Rows from block 5 of the image encoder, named by matrix and row number. Rows with one number belong to one channel. Each number is 128 + 32 x the weight over its row's rms, rounded and kept within 0 to 255. All counts start at 0. Numbers have three digits each. After the name is the row's rms in percent of the matrix's.
# convs0: first 3x3 conv (encoder.blocks.5.convs.0.weight, 112x112x3x3), inputs 56-83, a 3x3 kernel for each
# convs1: second 3x3 conv (encoder.blocks.5.convs.1.weight, 112x112x3x3, transposed), outputs 56-83, a 3x3 kernel for each
convs0.36 099:128084080047128128128128128128146168095143167128114163128128137128128129161128107154128128128128128123129105128175128136128128128117128128128097166133086184160128130128128124128128128128128093099128128128128128128157092128128070128135062128072128162098128128077128128132128114022158128088152132128117089128128128128195133067054155128128128143128128128128128183128183162128128058128128105128156128087128128128142128128128056107128084128148190128120152158160128237128128183157153025114146128094096064089150070128153128092074128118128128128128128128117191128128128121116105128163061108186128128128128128128128087115128066068146116087128128100128142134072070092075078128128128167085128128128128128128128128156128128154083128084096128128076128128128128128128128
convs1.36 101:128128128128128128092128128125123114128128128128192128128092128128128084128128128128128128128128088128128060149128128128138121128100105087128081077128128111162134090050128081128111110128130128203128128182128128141114128128148128128141106128128128134128128128128052059128128128128089149150041128170128128160202156151128189128128128089187154128128128119089128128120128173128128159103143170128147128183159128105128128086173128128133128128128095128128128050078058128128060173140128201172128178166096203161128128128063128128128128128085128150128128128128128156151128144128128128128176141128128128128177156128128087076102061072128100065167128128173128111198128102157128104128085095128121153149141166225128128128128128128128060128128093172142073128158050128128118
convs0.37 100:128111125158128128167128128128068127102051103128128128098090102128064097087059128128088064128113076128128104128128128163128137128128128128128128128105128128100128159160148173143151128165181128128128128153210123128205094096128093128157128128128166186191128128128128128128128128072083105082075117136128128128128128128128115128156128173128128128019052128128152177128149176103104162128164128128128162128128163128128108128128081157128128184165128188157128172128128128128097141128109128128046128128128131128128128128128153142128184158166158154164128054078096060102114100090128089128128128068107132128128128128137124132132128143074128128128128178100105128100089128128101128107128128088102068128124128128128136128073064128043055060051128128075148128137173116106128
convs1.37 091:128128128128128128128128128128156176128139128128128128091128067128128128170128128150207180128184165170220202128157167128128128096128128128128128128128128128128128050052042128104128128108128064067128128104128144146136057128170047128139070128128145153149128158147128141144128128156128128128128126159128128128134128128128082078128128128083070105083102128150128182128128128147128128128128088085128128128128128161128128162128128175180150128144128060129128093128074128134128128148147128128128128177156128173128165178173128128128129139128128128128128128186128128128136128164089108113104121103128128104128137128128128128110102128128128128128173170175220194012040053086060081128128128128128128128128100128128091128077057128083059128128128128128128068084084104128128
convs0.38 098:128128128128172209104128114128128105100177115128131103128128096128128088128081104139128174128128167128155128128128035128165091128162124071099116104128138128204107128128128128128128128128081128140128103122128128128128058103089057084041128128020189184120173164111128128066128128063128128128180182128095162083128154076128136069128092081128128140128127105128164068155143079128146079109128112128134125128128122128128128128110128128111127199177128190187128136153128128128128154174089128128128125128128105128128118128102128153128168171106117128027128128077128104084128128117128128128128128081128128113128128122059062096128057128100128128128154126128156139128141128128166128128128128128128128128128128067092085126161165128128168073128188088084072128128128128128128
convs1.38 112:128128120128108128128128061128163162130128128081108093069128163128128128067092128128145128185128078206128128154205157189196157152154141158158128128128103076128128128114070128120115128128126128128073106103128128128128128128128120128128093073036066128159051128142035128156166240163128208131097113074128096128152128128148128128128128128143128126128128128116128057104128128128197128128128131128172168128221199128128128095128136071128132128125154128179183108128128151158128217243196128194188128181118178211160196212165074128128128128145128128128225160147209140128128128128173128099206163128128148128128128128099128109128128102085128179128187192128186187169128128128128128128128128128096128128128128128090128128125128128150114080128128129128128192197151231176128
convs0.39 099:144128128163109121168128128196128128128128128128134128128128141109128128128101105136128166128127169159179186138128128160128128158128128128128128130091116128128134128100128128128128183201197085128128083128158128128163125151156128128151128128128128151128128175172128128169128128090082116105128091128155146123132133128135131141174128098128128128128128128128128128128128165128128128093090080128104128128128128073087116128128159154143188128107002128128078128100092128102096210128128201180128128170168128186184128128128084081057128128128128128128089126075074104126128128193147129128128128128128128128150128098128128098128128128128128128128128128128128128154163210179143161128128128215183154210178155151127128128128128128128075128074062128128218128173224080173184
convs1.39 092:128095128128078133069071119089128128128128128096081109030090117082133081126128128128128128128128128161168128090091099095077116113084103026020059088052096128128083109128128135128128138150154128128129129128139147128128128159128095128065065092033107128094104100094100064066116122120068090115076089142056040053128058050087041050040128071057064095128128094128128128128128128128128128128146128181171153156141128104114128118084101096087128098128140114069128095093105128128128128128128091128128137168197161163170128128128069097112064063067043069128076090137129128128128128128169149128128128103128125122109099095128128128128081066128128155103128128128128128128128079128128128128128128084079066128108117090076077144128032128095104128094128160145128138128104128128128
convs0.40 108:128128128128128101128133128128128128128128109128128128106106121077124137117128128128004043128027071128066124189161128187180128128128128041117128063080108128057054128128128128128128128162141113128167113158163064128116128128128152129128169154133128128128133142146152170184128114128128104128128103128128097128071128128088128116054066128073069110097090120089128128075128128103113108085145128128140138141128156149167185128178195128182194128128128103085128128128128056050113076049109128089128128137156128128128128128128169173151128158158128144128150161128152152135148128149128128158128128128128163128128111128128140128162156141128126128105116128098091128128101128128128128128162128128094128128128128128128128086107121128073125100082128128128128128108148126060078
convs1.40 087:189168128175188128154152128128128128128128128128128128128128171156153128137128128128168181157187223133182215128128089128128128129128128128157168167128164128128152128128128128128128128128128128128136128128155138128128115103103128119116128101089128128128128136148128120160114050133091046128128087128128128128128128128128128128154128151137145175128128164188179158181194181198199200117106128113109112128128128128062128104078128128128128174166128128128128128128100128128158066097152022128134128110126117128104128128110128126128128128128128128128134103183058045106128049128074003022084041048128076086115128140128128128128128105128128128128128128125124128103103098128128128128175173089108066128128076128128128076063041071065104128097128088128128081090128124128128
convs0.41 099:086047095128128128128127130128096128128128128128091084166128128125143128128128106208166128128099081128128113128128128140128128140147218128107095073128128128128128128109128128137128128148128057000018128145147128140132128128128094097128128087124106128128128128128154151128128128173128128190128127136121128141128112117190128128065128027128186128128186128086096100128167172138174163092128085128171128128128128025075102128128128128128128128162199128128128128128107133128128107128128124186128086075086167128128133138163126126128128168174172202168128128128128128128069032077128048098128128087184187128085103085128128128128128128167128128128128087128128137128128128128128220172197209106128128093128128128145128128128067128128128094118127148137128128128128094087098
convs1.41 110:128128092201165128165128128128063128128150141131154126128041128128071043128083128128128128128128152128128128128128128128128128111128128058028032128128128134117123128128128128128132140158152128128078128128128128128082188216216128128158128128128128128128128128080130128127094090124153128112128128116151128128176128128128128188128128128150128156115109128128094128128128128128128101085128128149177173226244185068066128128128152128151125128128128190128126186128128128164128121128128052104128128128128128128128128128128070076064128128096153128128128128128128122123194211212128128128128102121128128166044044007128128029128128128128128179128156162200193128128182128128128128083123128136157181167163216160128160097128093128127128128128148128128128128128128128145151
convs0.42 101:111149128161160105128128112128128128177128128128119139198185128213180128137117128092128128128110092115055068128128128128113128128128117061128188061216213128128186193128096156128062163128107148128101128122070075128102144128073128128128163085128128120128128128149128093123128128128128128059128061110128128128128128179128128128179131132140182105128133106102121128128128128128128128081128128066099128054077076128128121175128062165128086118128128128164128128128037128085039160128092137179128141128105146128077080086091168128128128128128128110093088075090128128086151128128128128146128128128128128128107097099091128128078110128128128094128128088128128128128111128128102052128128024128128094128142128177195128128128056128128085128128096128128128128128090079128128
convs1.42 116:128128147180172170204167146128107064145128068128128128123128128145181128143185128128081076128067064128094088099145128092128170059098128204218128184185154128179128127160090128159086128128076109128128128128081083128055128134128128181128128183128107094086097099083102120091086069086109128092139128128128089128151128128128166128115128108128153128128128128076079068082083087128089128142128128128128128110119128128249128131212128109152128178195170120151174157179131188169128181142128128125086064100180061103185088097154128159158128181180128128175118128128128152128097096128128162128154165145130128152065154128128191128072128170049062090043128082037084117120145128128055088153128095128128128128128128128167092128208128128212169064205128128128080128128106128147115
convs0.43 100:128128128128128086128128128057128128075100128128128128104115128128106053128089007099120128128128169128128224128139161147141171128128160128124128161128128172150128128128128128128128128091077128128188103128128103081071128155180152161180089087136128128106128128092128128128128029128128077057191151112128192199154128128128128128119128118128166128128128128128128128128128128110102094078085081128128078128120128100166102067132128128128128128065128128093067128116057032038016178181128170254159128128157162144128128128128128128134128128128128128133066087109128062128128128189128128128105128128128128128128128115128128128106121128064086072128128124173179170128128121175142128128181150170166179187171136128128086128128128174128128119067050057128128126155165141183187
convs1.43 099:059128128128128128128028128159128128128128128128128128069110128097128128129128156070068031115104051189128104208128128128089089110040073069118088137128128128128128128189179128195192145126144128128180128128128128128190157128128121105033138057034128063100128081116128081092070100128073126128128128128052073113099111084128152128128128128164147128128128082128169128128128128181128128128128128128128160128164128128139129128128139064123130106111093128129097102128128143128046173156128196243208134128165128128128061070084122128112086082096128097128079128128128128157128148148128128128128128101141181128128128128168128128128067047128128128127128100093128128107051128074128001076128044117128128128128128128128105128080128128059077128128101184128128128087046128128128
convs0.44 100:128038122128128128128151128128099128128124128128221128128128073128128080128152172128128170128080088128106070128128128128128106128167128128114128128128128082049128128153128128128128094177143091089034128166145128167170085060061111128098128167128186128205128095128053089128173128104128128128090087044096128128128128154128128166164128128192161128134128158121145147128168142128152180128087128119078099078070067220184128128111094088142102128128128128128166091047128128128167114054093128095124128139128128164128128128128110090075128128128128128128128128128128128128128128128128093108128128128135149149095089091128128103128149082205216171158128170081078115128128128128091081099088128079085107128128132128128178118111106162071007192189092128128012128128128182128178
convs1.44 100:128188143128128128128149148070076128054051090128128128074128128090128055082128077128128128128128156128128128085128128128128128128149106128073128128099128085052032064128128128128087128128128171167128168128149149161109128142095128193165095174203128128128128128128133128168128126128128128128128128128130128128128128128106069078143128128169132128128128128199200203150145128128101084128124133064051063128112095128128128161128106171128122128128128128128128189128128128128128011055089128128128128166165108128128128069128070128128128128176128096128128112128128128228181179220128128128050061128088071098128081128128128128128128084175180128162171128216235128128128128128160128128128128194211128128184166128128128059128025054128128091128109128128128151154165128128077
convs0.45 098:190123103128122114141128128128135134128128117187185128128142152128128128128128128117077128128106128179111204083128128128128128128138128128154170128128128128128128170177128170128128128111108128161128128128128039128122128128128128128169128151124109084058067091066113110128128156199128128128128085041150176159128146152128085128128128128128176128116069128128074093128128128128128128128108128128139104111078059128071128086093110085128128128128128098080103099101094128101105128128128128128161128128065128128093128128128128128111131128128099128128168146128173128123128128128128128128128168128149128128125122114128123128128128081084128083064128100128146128107101128153130105116148154147155154128180128128128128189128128128094055128100069057099113128128176128178242
convs1.45 100:076176128106128128128183128191189215146128128128092085121128102133128107128128128128037128128066128110100128128128128122128128128128128128128128128128128128128128045075099128133128128128128128128128128127107128162128128094075128128115128162128128128000128128128128128128128081128114128093128128128128128186099120128083094121128179128128093128089091128128155177128128145128084128111090080104019037085012095128113118128098118116082097069078128104128208128128185128158153128128155128128128128128128115128128128128128128128128128128128128128128087085128090100128103128128128086061068061063096108117128128128128158128128128146128128128108099128128119128148186197128171191113123128112089121091060089100132102128128108128102054128068042128172128143128128128080080
convs0.46 101:128128068128128128072128128128212145128128128072128107131128154128098082032128078178142128128128128081041050189176128128128128128106132097094075128128128128172128096128128128186128168140118107128128128128214149128128056040128128114104165179128104143128128145128128128107128048081184128094177085108113090121091088128128151162139155128128128128128111083177128173128128128128096046044128128128128170079088128128128104156128094128121079128128128149166161178156145128128128128134220101113128036077128099128149102136128062093128072128128126128073107128128128128128128220128157132128128128155080128128128128128108095108128100089128128039128128088134128096128128113128113153128109128128128128071073105128077103128128086076069092100128092128128161128114128065107075
convs1.46 101:188128072136101063128128128165218128128128128128128145126128128104128128128128128150146128128134151128128192128128192150128125128128118093096085094089063082090115123128128088128172099106155128128128128128128128092107192128128157128128072068057112129128128140106128128128063128128128193193086128220075128121128128110128128096137128181128128128128128128051056128128128106128128128059100112128153128212207128128175128128128128128156110188163128128128094128128019128128128128141128212212172162128068193159128243238128155128128128128128161128159078128155128140150128148167128128128187170128128128128128128128128166128181148110128128178128187190128205237166128128157128128128091092128128128128128128128233128094034000092007011128007111162128128177153064178109050
convs0.47 105:128128128128128128118180150128128128159128128193163182128128163119128128090098128128130128128126128128128128128142128128128128128128093178128198132128128097103142057083093128128128128128128130130128128128128074097128132128149128128166128128128119106117128128128202212169161141195128086128099102128140128128128128128128128128128128103080061071075097128119128103128128128182189128128115117128114104128128169129127128128118128128148128128128152128128128128128145111092123126147128125128128128128128099128128107142089128134128128144138131160161218168169178170167204193198128128147181171140179128128128128121137138128162166128117128182128166176128128128128099068128128065128128080128128101105100128078069044199178128143114106109093103119096128128128128115128122
convs1.47 100:128128130128157128128128097169148128138136121128114128136151160128140151156145130128128146128165192128190223128128128128128128128128128208184162205187173174161140128128128128142147128168163128128128166148152128165128128101083128108128128128128128140128145128124128128128105050037128069043185128128176128172128128174128128128143128128138128150128128146161180164184194194128186197145128152128128079128054053154147128157158128128128128128128128128128106128097128099112128104103128128065128095102097128128094128128128105128128108145128128128128128128168118055090085048061108085086078064082118098116128128128096128092128134128080128100128146128179172128090081074120128128133165165128128128128128128104128128128128191128128128128165128128128128128128128128128132
convs0.48 099:077084128128128128128203203171128176128128128128205130128128128128128103128128136109106128157128128141128132128109123127128091218223122128128128128175128118128128128176128062143128116097128140248192128160083128128104069060113036063139128128128128128128088128149093128128123091128093102128173128128044015025117128128128176128128191128128152150136088087128177128154182128128128128128128143128128128087106128128071161140097160075054114128097065128128053128086064128169128128149128128128128128128128128128141128169128109080089128128081124128128128152142101117144128128128099128128128128128128128042128128176094125128076128128079128139128154151148154138064128128128227128092162128128164128128206128128128128017073128086093078118128128128128075075082079108128173
convs1.48 097:128103104078078075073056094110120123073027128128113163146128081128124092128088078140128091128101128128089128086128099096128091128114120128118128128128128128128128126065125128114111128128108071001142106128108157172146128128128148128161159202161128128128128128125113137123068128128128128128128128128173177169102128128115102128093086060128128128128128128128128128128128098128128128128128154128128168128161128136032103174067180179095188050074173147094178128081128118128128128128097128075091128153128169174147128159128128050128088108107116132120128128176128154169142152171143128128135132128128114146128152128143192128181186128128141149128128158128109128149158168162159150120105091128128105107128180091115128128128128128128128128128128128128158128128142128139128
convs0.49 098:128208168061128160087112119108126141128128088128128128128128133030082128063128128189132172128091077128108044128128128128128128128128105170128128131121126150128165063162128128087128144128163128168182186178151155128166170128128165128202128189128087083042134123074192166163152128192091099128100114129154133140128128175118128128169128128128128160128128128128128128164128161128128128128152128128128128128128128128155128089128128128135152137116116093069095144128136184128128109048045128105112089117128032071098089077068128166176128141128051069080149208239128128128128128128170203200128128128128145128072085067166136128167137126138128170085082105128114141159189191128128182128128128128131149128128164128128128128128102116128128106083128128128167128097128077085128
convs1.49 094:128184175128128187128128128128128128128141140163128128128070047128062043128082077149146194158170196158161220128128128128128128118128128135128128128128085128128128155163188155128189128128179128128128128128168104113113106088130128106128128128128128128128161160128071128128125062052128128083128128128133139128128177128144147128128128128128128162128128140151165174083112128118128128128128168094046073087065080109128128128128128128128128128128128128108083098069061114094113062058081075007018128086128072058088117073095131128128128128188128128128128085090117075087080128065115074090074067098128124128128128128128128152128167128102128128128128128128155128128128128128128128128128128116105083063076049096107105056073093128074041128125090128128211223210233221216204
convs0.50 099:165167128128128128128170128128128128128110160076128101099128188128128137091128095128128173128128128128056128105099128128128128215232203128128128152139128148180198174169128128128065108114121128194161128126064128168128128128128128128127176209128128093128127128128128128128106128180128128128128128128074128128093082128128128128128119090128128128124128128088128079128128128157176128059128128128128128128128146178154128128173128074128151170128128128128081094071065180157128072077083128054128128128136094128128128128128181188151128128100128154146181177128128128092067073128128138179128128113128128128128128128128128128128128128117094128079128112128128128106131142128128128089108128128111187128180186076121128128095128128128128133082053128128128051049068175193186
convs1.50 116:131128128128128128128128128128128173179128170128087128128128079128128091046061087128128128116102128128072128128094128128128128128128128141116128128128128128116106128128115183176128128128126138128128128188128146128166128067128128062082085079128092062072151172163128184128128042033133128128128128128061074128128087128128148156128169128128175128128169128168166184148128174128128128111128128117088087071070087125074097188128128128124119100118128073131128097101128128128163128102128073047073128128110128128128113119128128126128128100109073128128128146173128153156128129128128072128128104128190174177153147129156150145128128097079072050153128128183188128128154137121128128103121128128128128076092089128128128128128128155128129154128078128128128081108128128128128
convs0.51 102:128128090128128163128128166127128128128128113128128128128165128128128059128126123163099128128106128186128128128128128116128103108128159128128128128128128136128151080058128120074128103051128128087128128064181102062146181128143128103095179128128128128128128120128105128128128126164128133105203187128128116128102107128128128165128128179128118177128138215128128183128128202128128152128128128170128102128121128019128074053087128128128140091119128128133128128128067128093092128106128128128128091138128128128128128128128180128077196128128128128155128128128128187203178128128082128128172162184215167163128128125128128135068128128128128111128113128182132156128128158140128191128128194128128188128144172128126144056029000062128007021046020128128128128128128111128128
convs1.51 093:153113099128133128195128128128128128128128128128128128044095128108085128046046128128128170128165128162191157078128074068051076097114128077020114035113128128143128122094128128128128128128138059080077142128128128045051155151197141109128128128128128128160128084109117095128128128128128106128128128108149128128128129128100145128128050081128089085128096128000128058128128128128128128128113124128141128193186141088128187097128128128148101128128128025128128034128128128128128102099128034043090187128128172121128139128128072036108092099128128128128078128084128128113128128117128128060130128070103115067151109096128128128128115128128128128128128094128128128151187209128128128066128128091128128128128106128116128148128128128128128128128128128128066128105117117128128
convs0.52 100:073128128103080047120128128086136128128128128128171128158160150128160148157176128128128094148082069123073071128128128128128128145128128128128128148187128128152128087068069128076102128128105128128089154128085153119128099128128128128187128218226104053104063049080095064057115128128128128058073064029150140128128128128128128168128151178142144170128159171147177131184128128158180128128128128185128128158128128108092087128128128164128128128128128128128128083128206128128164176128128120074128128128128081049083038040128132148128098074064059063064128128126115128128128100128128128128128128072128128128037050075090119128107128128128128128128128102128177128102128128128100060098100077043063080128128128128128128128057091134129128184166128125128094183136128128145128
convs1.52 103:113159128128157182128128156153163128128128185128128128128128075147128128128088084128128167128198128128128172128128128128128128128128103128141195148137153128128128190173144147128128140166128193197193191180128128128128157115172128128128128128162092075041094078055097086049128128161132148155146164143111165128086155195048128202105128138064128153074128115163172128128128128128128093128062083053013072128128128128162128128193116155174128181128128164128065128128093056026056128128128128128128083083078118083093128128128176128128128128103128128128086150176128182163156132144122128128119205128128195166128139128168158150128185206128150126110146128058089061107128102109114092108116104128127128128128128128128128104153157128136117128161128128128128069128146128128133
convs0.53 101:128128128128128128128114116128098130128128128128121128141135128216128128184128083107128130128088092086150128130128156128112174152095182205128128196128128200128102127111138128147128128111128164090092164094128128089128066128128070128151061128135164128128131128158169128167128200076128203060128184006180128128128128163134119109127128205128128203128128137128128182128128187128128165186128128155113116186128116128128107128130105094128128154128128128128128128080144128156073128171090128164079128132180128110128128128128128121147128115153128127177123128128132148128128128128128128202128177175128128159128128128174128103128128128128137155128165137109185128106061128077063128083093128157128128128128090158128097139212128162205083123167047128128100057128137128148128
convs1.53 108:025128128128128128128128128128128128121128128100128128128128128149141196128128128199148067209152084226183090128128128158161128130128129148151128145128149128128144053128197093111128128115128128120111128123128165140128128128058128128128128174202109128180128128219128128233185189128128128143069128143128114097128073111113084128163128186201108178194128128141128148172128152157098165128160134128099085128111101128113128081128144083128128128128128128128128128128136171128207195128168128128128128143204141158128128161128161128128134112128138128128128128154128128128128128128190128063209157098160128128128137128128152128128172128194128128152091128128123107183146128136128119128128127128085128128071103128128128079128128104189177112198154181092076128128050128097069
convs0.54 098:128116112128101128082096109128128143048064133128115092095128128082128128128170144096128139097128128128128128128096113125128120128128116128128128128195128161170128128128149144128177128134161128128085128128128056128128128173093128128128129128128128117128128128128128128136096128128128128128128128128128128128128128128128128128208190128206176183182128150179152060130146092128137117128128128132128128128128128128182128128155110121190117128128128128128116076113128071128162128128195128128154128126128111047088128122128128128128149128128128114141140097092128128128128128128128128087121128104135154090145115128094095116128128090096128069128128128164201151128128091128128117155104128128098128099116128128128175148156128212182196186188159128172128135165128161128094
convs1.54 093:067128143065128159128128161063128165128056128104099123055104128060110128083128128077101128075093128128088128137128075128128128111128093177142128128148136128142128154128109128091068179128128128128150128115128128128128129128169129128131152128128022071097036071063073118059128128128128090086078106061122106128087128145133128149066128036128128081128128128128128095128172144128164139156128128128128128106091128128176173131128128128128128128128128150128128182128128168128179128128128128128128108117084128133112128128128142134128132141128119137079164182128161161128104128128171187176128197194128179125141128115175128128180161128085139178053128128027035049088113046108128053110116128128107128098128128128128128128143211128130167128138143128128158128128128056128132
convs0.55 099:053128128109128128060138128128084089128128133128128128090128128128107128091173162128128166128152189128128128128112083128098066128099106128128100128153092152164177100075128112032128128128128128128089128128076128128128185186148128144118046013040128179173186188128162165128128047031162129128128114146128160128137185128140128169128128079163128128167128159141109076128128097145128161091082086128128168154128128054121128076128128128191190128196128174128128128128128128128129202147188226124157128128103097128091128128128149164170128128178128107128073062119128128128158128172128128128128128128155128128128085096128099105160128125128128128128195160128128128161194128167221245216192128128174153128163128177164160083100128128128168128166211165155118128180146128120128
convs1.55 104:128106128128103132128083071128161166128128128168128128169128128128099128185128128128128128128128128128106128084128128104110128087123128143130066128175128128128178075097095075059070128128128128128132128128128128128128156199211128128128107080110082062056128112074167128128152151128146128086128076057104083128083128128078128128128128128089128128115128054111128128128118128128128129128111128126178187154171143183128128128128128174128128170128094222184128183202128094101077128159128171189187167128168148128128131136128050078103039066087043062128128128128162128128197128051128141140082128132132128128062073078074128107128108153100128128112128128128125128128128088128128128068086146128093128128127128128101128180217128158128128128090071093143187081128191128128128
convs0.56 100:128128085128128063139128120128128162149103174128128128140142128170135150128128138128130168128152154127171128178128158128128128156128128176128143128128153128128132128125128128171128064121128128163206128183204077128128109075073128128128128160158128128163092108128073086122116127089128128133148128125128128128101087128128128128157239231128218169068128111128166171128128142076128128128115128128102128090069128174128128136128128128128128130128090138128084092128128128201128128189128128128128104128112084066128128122152128128128128093126098097128128128130128128192146128128128128115128128128048128128114111174128106128128100104128128128157169190177193182128128165128128128128128101167171128128151128128138128103128128128138128108104128128161218128128181128128128
convs1.56 091:111084128066093128091100128089093076036024070090129128128128128118134128128151128128128100128076100128099128104099038117128063116093086128129145128135198128102207128114128128128128128128128063000089128128128128137150160154128128160177128172154128128128146124128112032090143120128156128129141112128154174193128084179100027103089074097074079103076090089100078131097057119128076128112109128128128128151143140128080128128035076128117085128128141112128132116089128128099128128128112103118109128162128169178128148139128128083090084055038063068071128135165128128180128179203128128123128128128128128128188199148189179128172128128128128128128128128091084110128128128117128128128065096035058057083079089083084101128114088128080061128128102107128128128128048106097045
convs0.57 098:206184128146140128128203128189128128128128128128148160128029095128077114215119103128128147128128128086128128128128088128128128128128118128128128128096128112128075147128123128186152119199128128128150157150193100167165128082149128049096179128122100128079081088077104128128102068128128092110209189128128128128128104128128128128128128128128219128128183112128150167128184163128126171128128128128090128128081128128076128128089128128128128128128005128128054128128054148166056128187062128128103128173128139147067184128098128106114128128096128128093113128149128128128128128182128139165091128128128128128119128128101118128141128128041086162128128192125184238128128128180142128128172173128168128128156128159128128060128128103151072129128072124128128128128128128128202
convs1.57 098:128085094116128128128128128154093100112055100098093128063030042035067078057083137128128128128128128128128158041128128049085069063085104128090105100089128091128128128109094128128116161128128076095128128128128128128079128156165128170125128128128125083128060053087081059076183128128128128128128128083128124102073072090091128128128128107101128134128128124029063128064076128128119128128128128128128150144179161128027128128070128128055128128128146072128169088151137142123070163128090107125109188179129193209171128125128088113052096120082108128128128144158128123145128125171128088128141128128155128169151195174143128117128107077181203128168128128128128128153140128128128128112128054109128128128128128128128061128051128151114128128128128132128128128109100128109102
convs0.58 100:128139128128145128173128151138128128128128128171152120105085089123066038075028058213128170128128180190128128139154128131128128128128102128128128135135128128128128088128128128159132128128153128192183128170195072141128128128128128128128128128150128128128140128128128163172185128082128128079128135116150189180176174163162162147128128128069092076072082101172185180168185128147150128128128128128115128120107115128128128114128128128178128168185128128171153128128175116128081114128145130128189128150128165128159128128128128143128139139151153141149128128128128128128128128128207179169184172168173150135128128128133128128138130128097118128111123128101117116128128128097146128128128128153151141128153139149137129177173159128121145128128128128164206128129177058128188
convs1.58 083:086110079078103109106118098128128128128128128140128128080063102102076080128128067128145128128128128128128128083128128128115104103120103028067054050043057089067043128128198128156189128150155128128151197194194205182173128141128110120128083128128148156128128128173134128135128124128128095121128128118128128128128128128087069087073128091109069119123090103128128199128162168128128128063068098128128128128128128128145135161128128170179128101128111128128128128128128128080128128128090071080057128167140192198171166192161128128128128128128128128128054049088110088085104055067128150128128128128135128057128128128077128128058068062128128128128154128128128128128146128128128195114128128128081099128128096065067066128092036128091091128128128128135128170128128193128199
convs0.59 103:128128128128128128079108128128128165128128128128128128128141128128105128089128180128140084128128128081082128128128178064078128107128153147157127143128083174128144106081166118128142074128128104069128089059128128093128198182181128170128049128066182199128167128108073031032128128046059057029128127096128128174161159128128128128128095108071039089128128128128128171100128128128128128143143128182128128128132139128128128086114098045037089128128157181128187177128140204156161159138174080128128128128142128150166128131137128128128102105128162128128128128089128128128191125128128128128169128153128128128176176192178128154128128128128128099128107128173185128197093055151128050128128128128128170115132136128128158133128128128128128128100128128129128128063128182128128
convs1.59 104:134117128112128128128116128128128128128128128128128162141128164108128157071083122164160200150128163105128096128059128110096059110093049128128128128128166128128173128075128128128128128128167128128113128144086128128073042106107101128124154165161145141125128128128092128128128128128128128128128128151128128175128101116082001004178174128128115133112031128133128128128128128128096128128125103128128128128128128070128153059128128092110119177185151128162158083166145128085034158128126133128150128128128175128128128128128128128128128128061128108128128128128128128117128128107180128128196128120128113122128128081123128128088128156128128128169128167128092128128128128115128128128128176141144128125128128128128150051070086060049113057096128127073103128066057128128128
convs0.60 104:200200128128128128128128128128128128128128088157128128128128128093064096148101104066078066098105090149128152136128100148128128128128113178169188167147145128128128099154128128128128135128128128135173128128128122128072128128128156139131128168145128128128162171154189183175128160223128128128129115081141178128128206214164168128069075128031060078128139128083085128128128128128128128128128128128128090128128094078100128128128128128128161128092128096087128089068080100073096103131055128128055128151176128128128162128128166188154171186175155174187213180183181152156128128171124128128128128101128128128128147113177160140187175154128128128128128128128128128086039053128097093128135128160128167139128128130128090128096082128034055128060098093064128128128146152128184
convs1.60 100:128142128128128140145129128128128128128123126162128128128128128128128094128085128128128128128149158128148187081077069083128128128128128165137139155151128128128128138169167128152163128146128128161160128184198128128193103083063087084085128096128128128128150128128154128128128072074129064045153128128128171128128128128149151128148137128146128138142121138128139128137157141131150137144139128128085083128061072081095075150128128175135128134128128138128112128079091128128128076068128105047069128107128086093096083069066078128112128128128128128128128082111105003061103031062101003035127020004128072030106128128110128104118128109128126131138128144155153128073094107128128128128128128128128148138128128128128128102128135103116117128128128077128128087128137128128156
convs0.61 101:128128124128141125128134128130128109156128078128128110230128074177099008124074003224131128192128128199107128128107128128089128128102128128128146183128132128128053128128128128128128128128128142128132151121121128128128128090148104051128074006003128128128128128128186128081128128074128128016161136042128128128128148128128128128128084128128094063128045044128128128128128132128128128105128128128128075128125068128128040128149099122136096128128128128128128128107052185128074128128096134128108128128112136134128128128128117166128128157189128166201153128128128128128177128128163128128171128128128128128106128126128128128124128098139160128128155128128171128170110128151089086134112078190128128128127128128113129155128085128128069130128056181128028128128077128128034
convs1.61 106:128128111165155128128128068155128128154146128144130128128128161103128128091128128223189105190178087215201128065128128128195151075128128150128128166128128128128128077128128128128128128128135089095081128159128145169128005128180128128128128152128128128179128155165128128193128128128136104128113071128204161128128165128128128128111043114128086128182128184128128128146128128182128130176156128128128128128115151128198128157193128128172128101140128081150152090152128166126136128128126104141128128128128128196192128207177128126128147149145125153128211169166128128157128128128128128069128128128128128128128173142128128128113128128128128128160128128175159147128128128174128197192128128128128128128128128128118128128179202133186198128176186128128091131128053170128067
convs0.62 099:153128128139128128080141128128101128128128128128128128128119167128165206128169128079128151106128185133128213128115078128128104128128128156162121129151084128156128128128144128128163128128191128189128042172128038128128128201168067128142073125128128128128190128128156128216128156128129161128128181160196128069164139128128128076164128175204128128205128128162128095156128128128163128128080128128101128128156128128128128128128157149173128096109128081105128091076136128117143101120140076128169147128128128122128128128128140147128128128152128128184140128180150149165128170159128128093161128128128128128151128171151128128138142165128128149113145182074128128128155128128128089128098128128128128128128128167128128095128128164178196156184177128168128128154128128128115
convs1.62 099:128128128089128128109116129128165161128128165128128159143140186128128128128128128128128128140128128150128142128095067100098075081085081138148152148159170166163171161128128128128127119128128133128128144128135139128128129128128158128128204128128115133128100121087130123128189128128128128079128128128113171170110128181128128199088128128128112128128128128177128128152151128128143128128128071112101128124093128134128147128128152128158152140128128147128128153195128128090128145128128159128086128128128128128128128128128136128128128128128139089128158149090154150089181128089087128128048128166053145178128128102128128120128157128071128113069128128081083102065096128103128179128177202091128122082128128128154128128128130128128122128128128082056158128128188128088194
convs0.63 100:128128128082128128062061128128128010065105072128128114085128128134128166128128174128128128082128128070128075128128108186185208229225246091128103128179128128194072120146128146128128103128128171148128128143128128080134028040112116127128128106128185158128128128123128068094066128115075172128020128128128130085128149128128128092128175116128153152128128128128169128128128128128128128155192171167128174128089128128080058129128128128132163185128128176128128128038128169128128192128128128119128141128109128128095128128128168152128166132081119097128141128128128131128128128107128128108128128172159128128128078065128076041128128061182217159154128128126128085089134046088132128128128128128128128093128150112128158128135128112128165101096176163163128128128128128128128
convs1.63 098:128204128128149128093127113153109128141128128138132128091128128118128128152128128128128195054071128070088128082068128060128128116128128192163161128128128109128064128128128076140134128128128158128088128128128106107128128116118184128128238175167094128179072128128104128128143203128128255142128236160128114128128128128171128128128108128128094069128128077128094070038094036048128089128086070128128049128176128128128128128128128107128128128128191104128135128128128104130106142128128161163128128203128128164128128128128128171165088128128080128066128128128190164128128141162128063070187163128162137128192128172128128177128128169128076128128128128128105128128128128095050091128067044128128065128063085128099140127128128139128071128128128045128128128128139128128166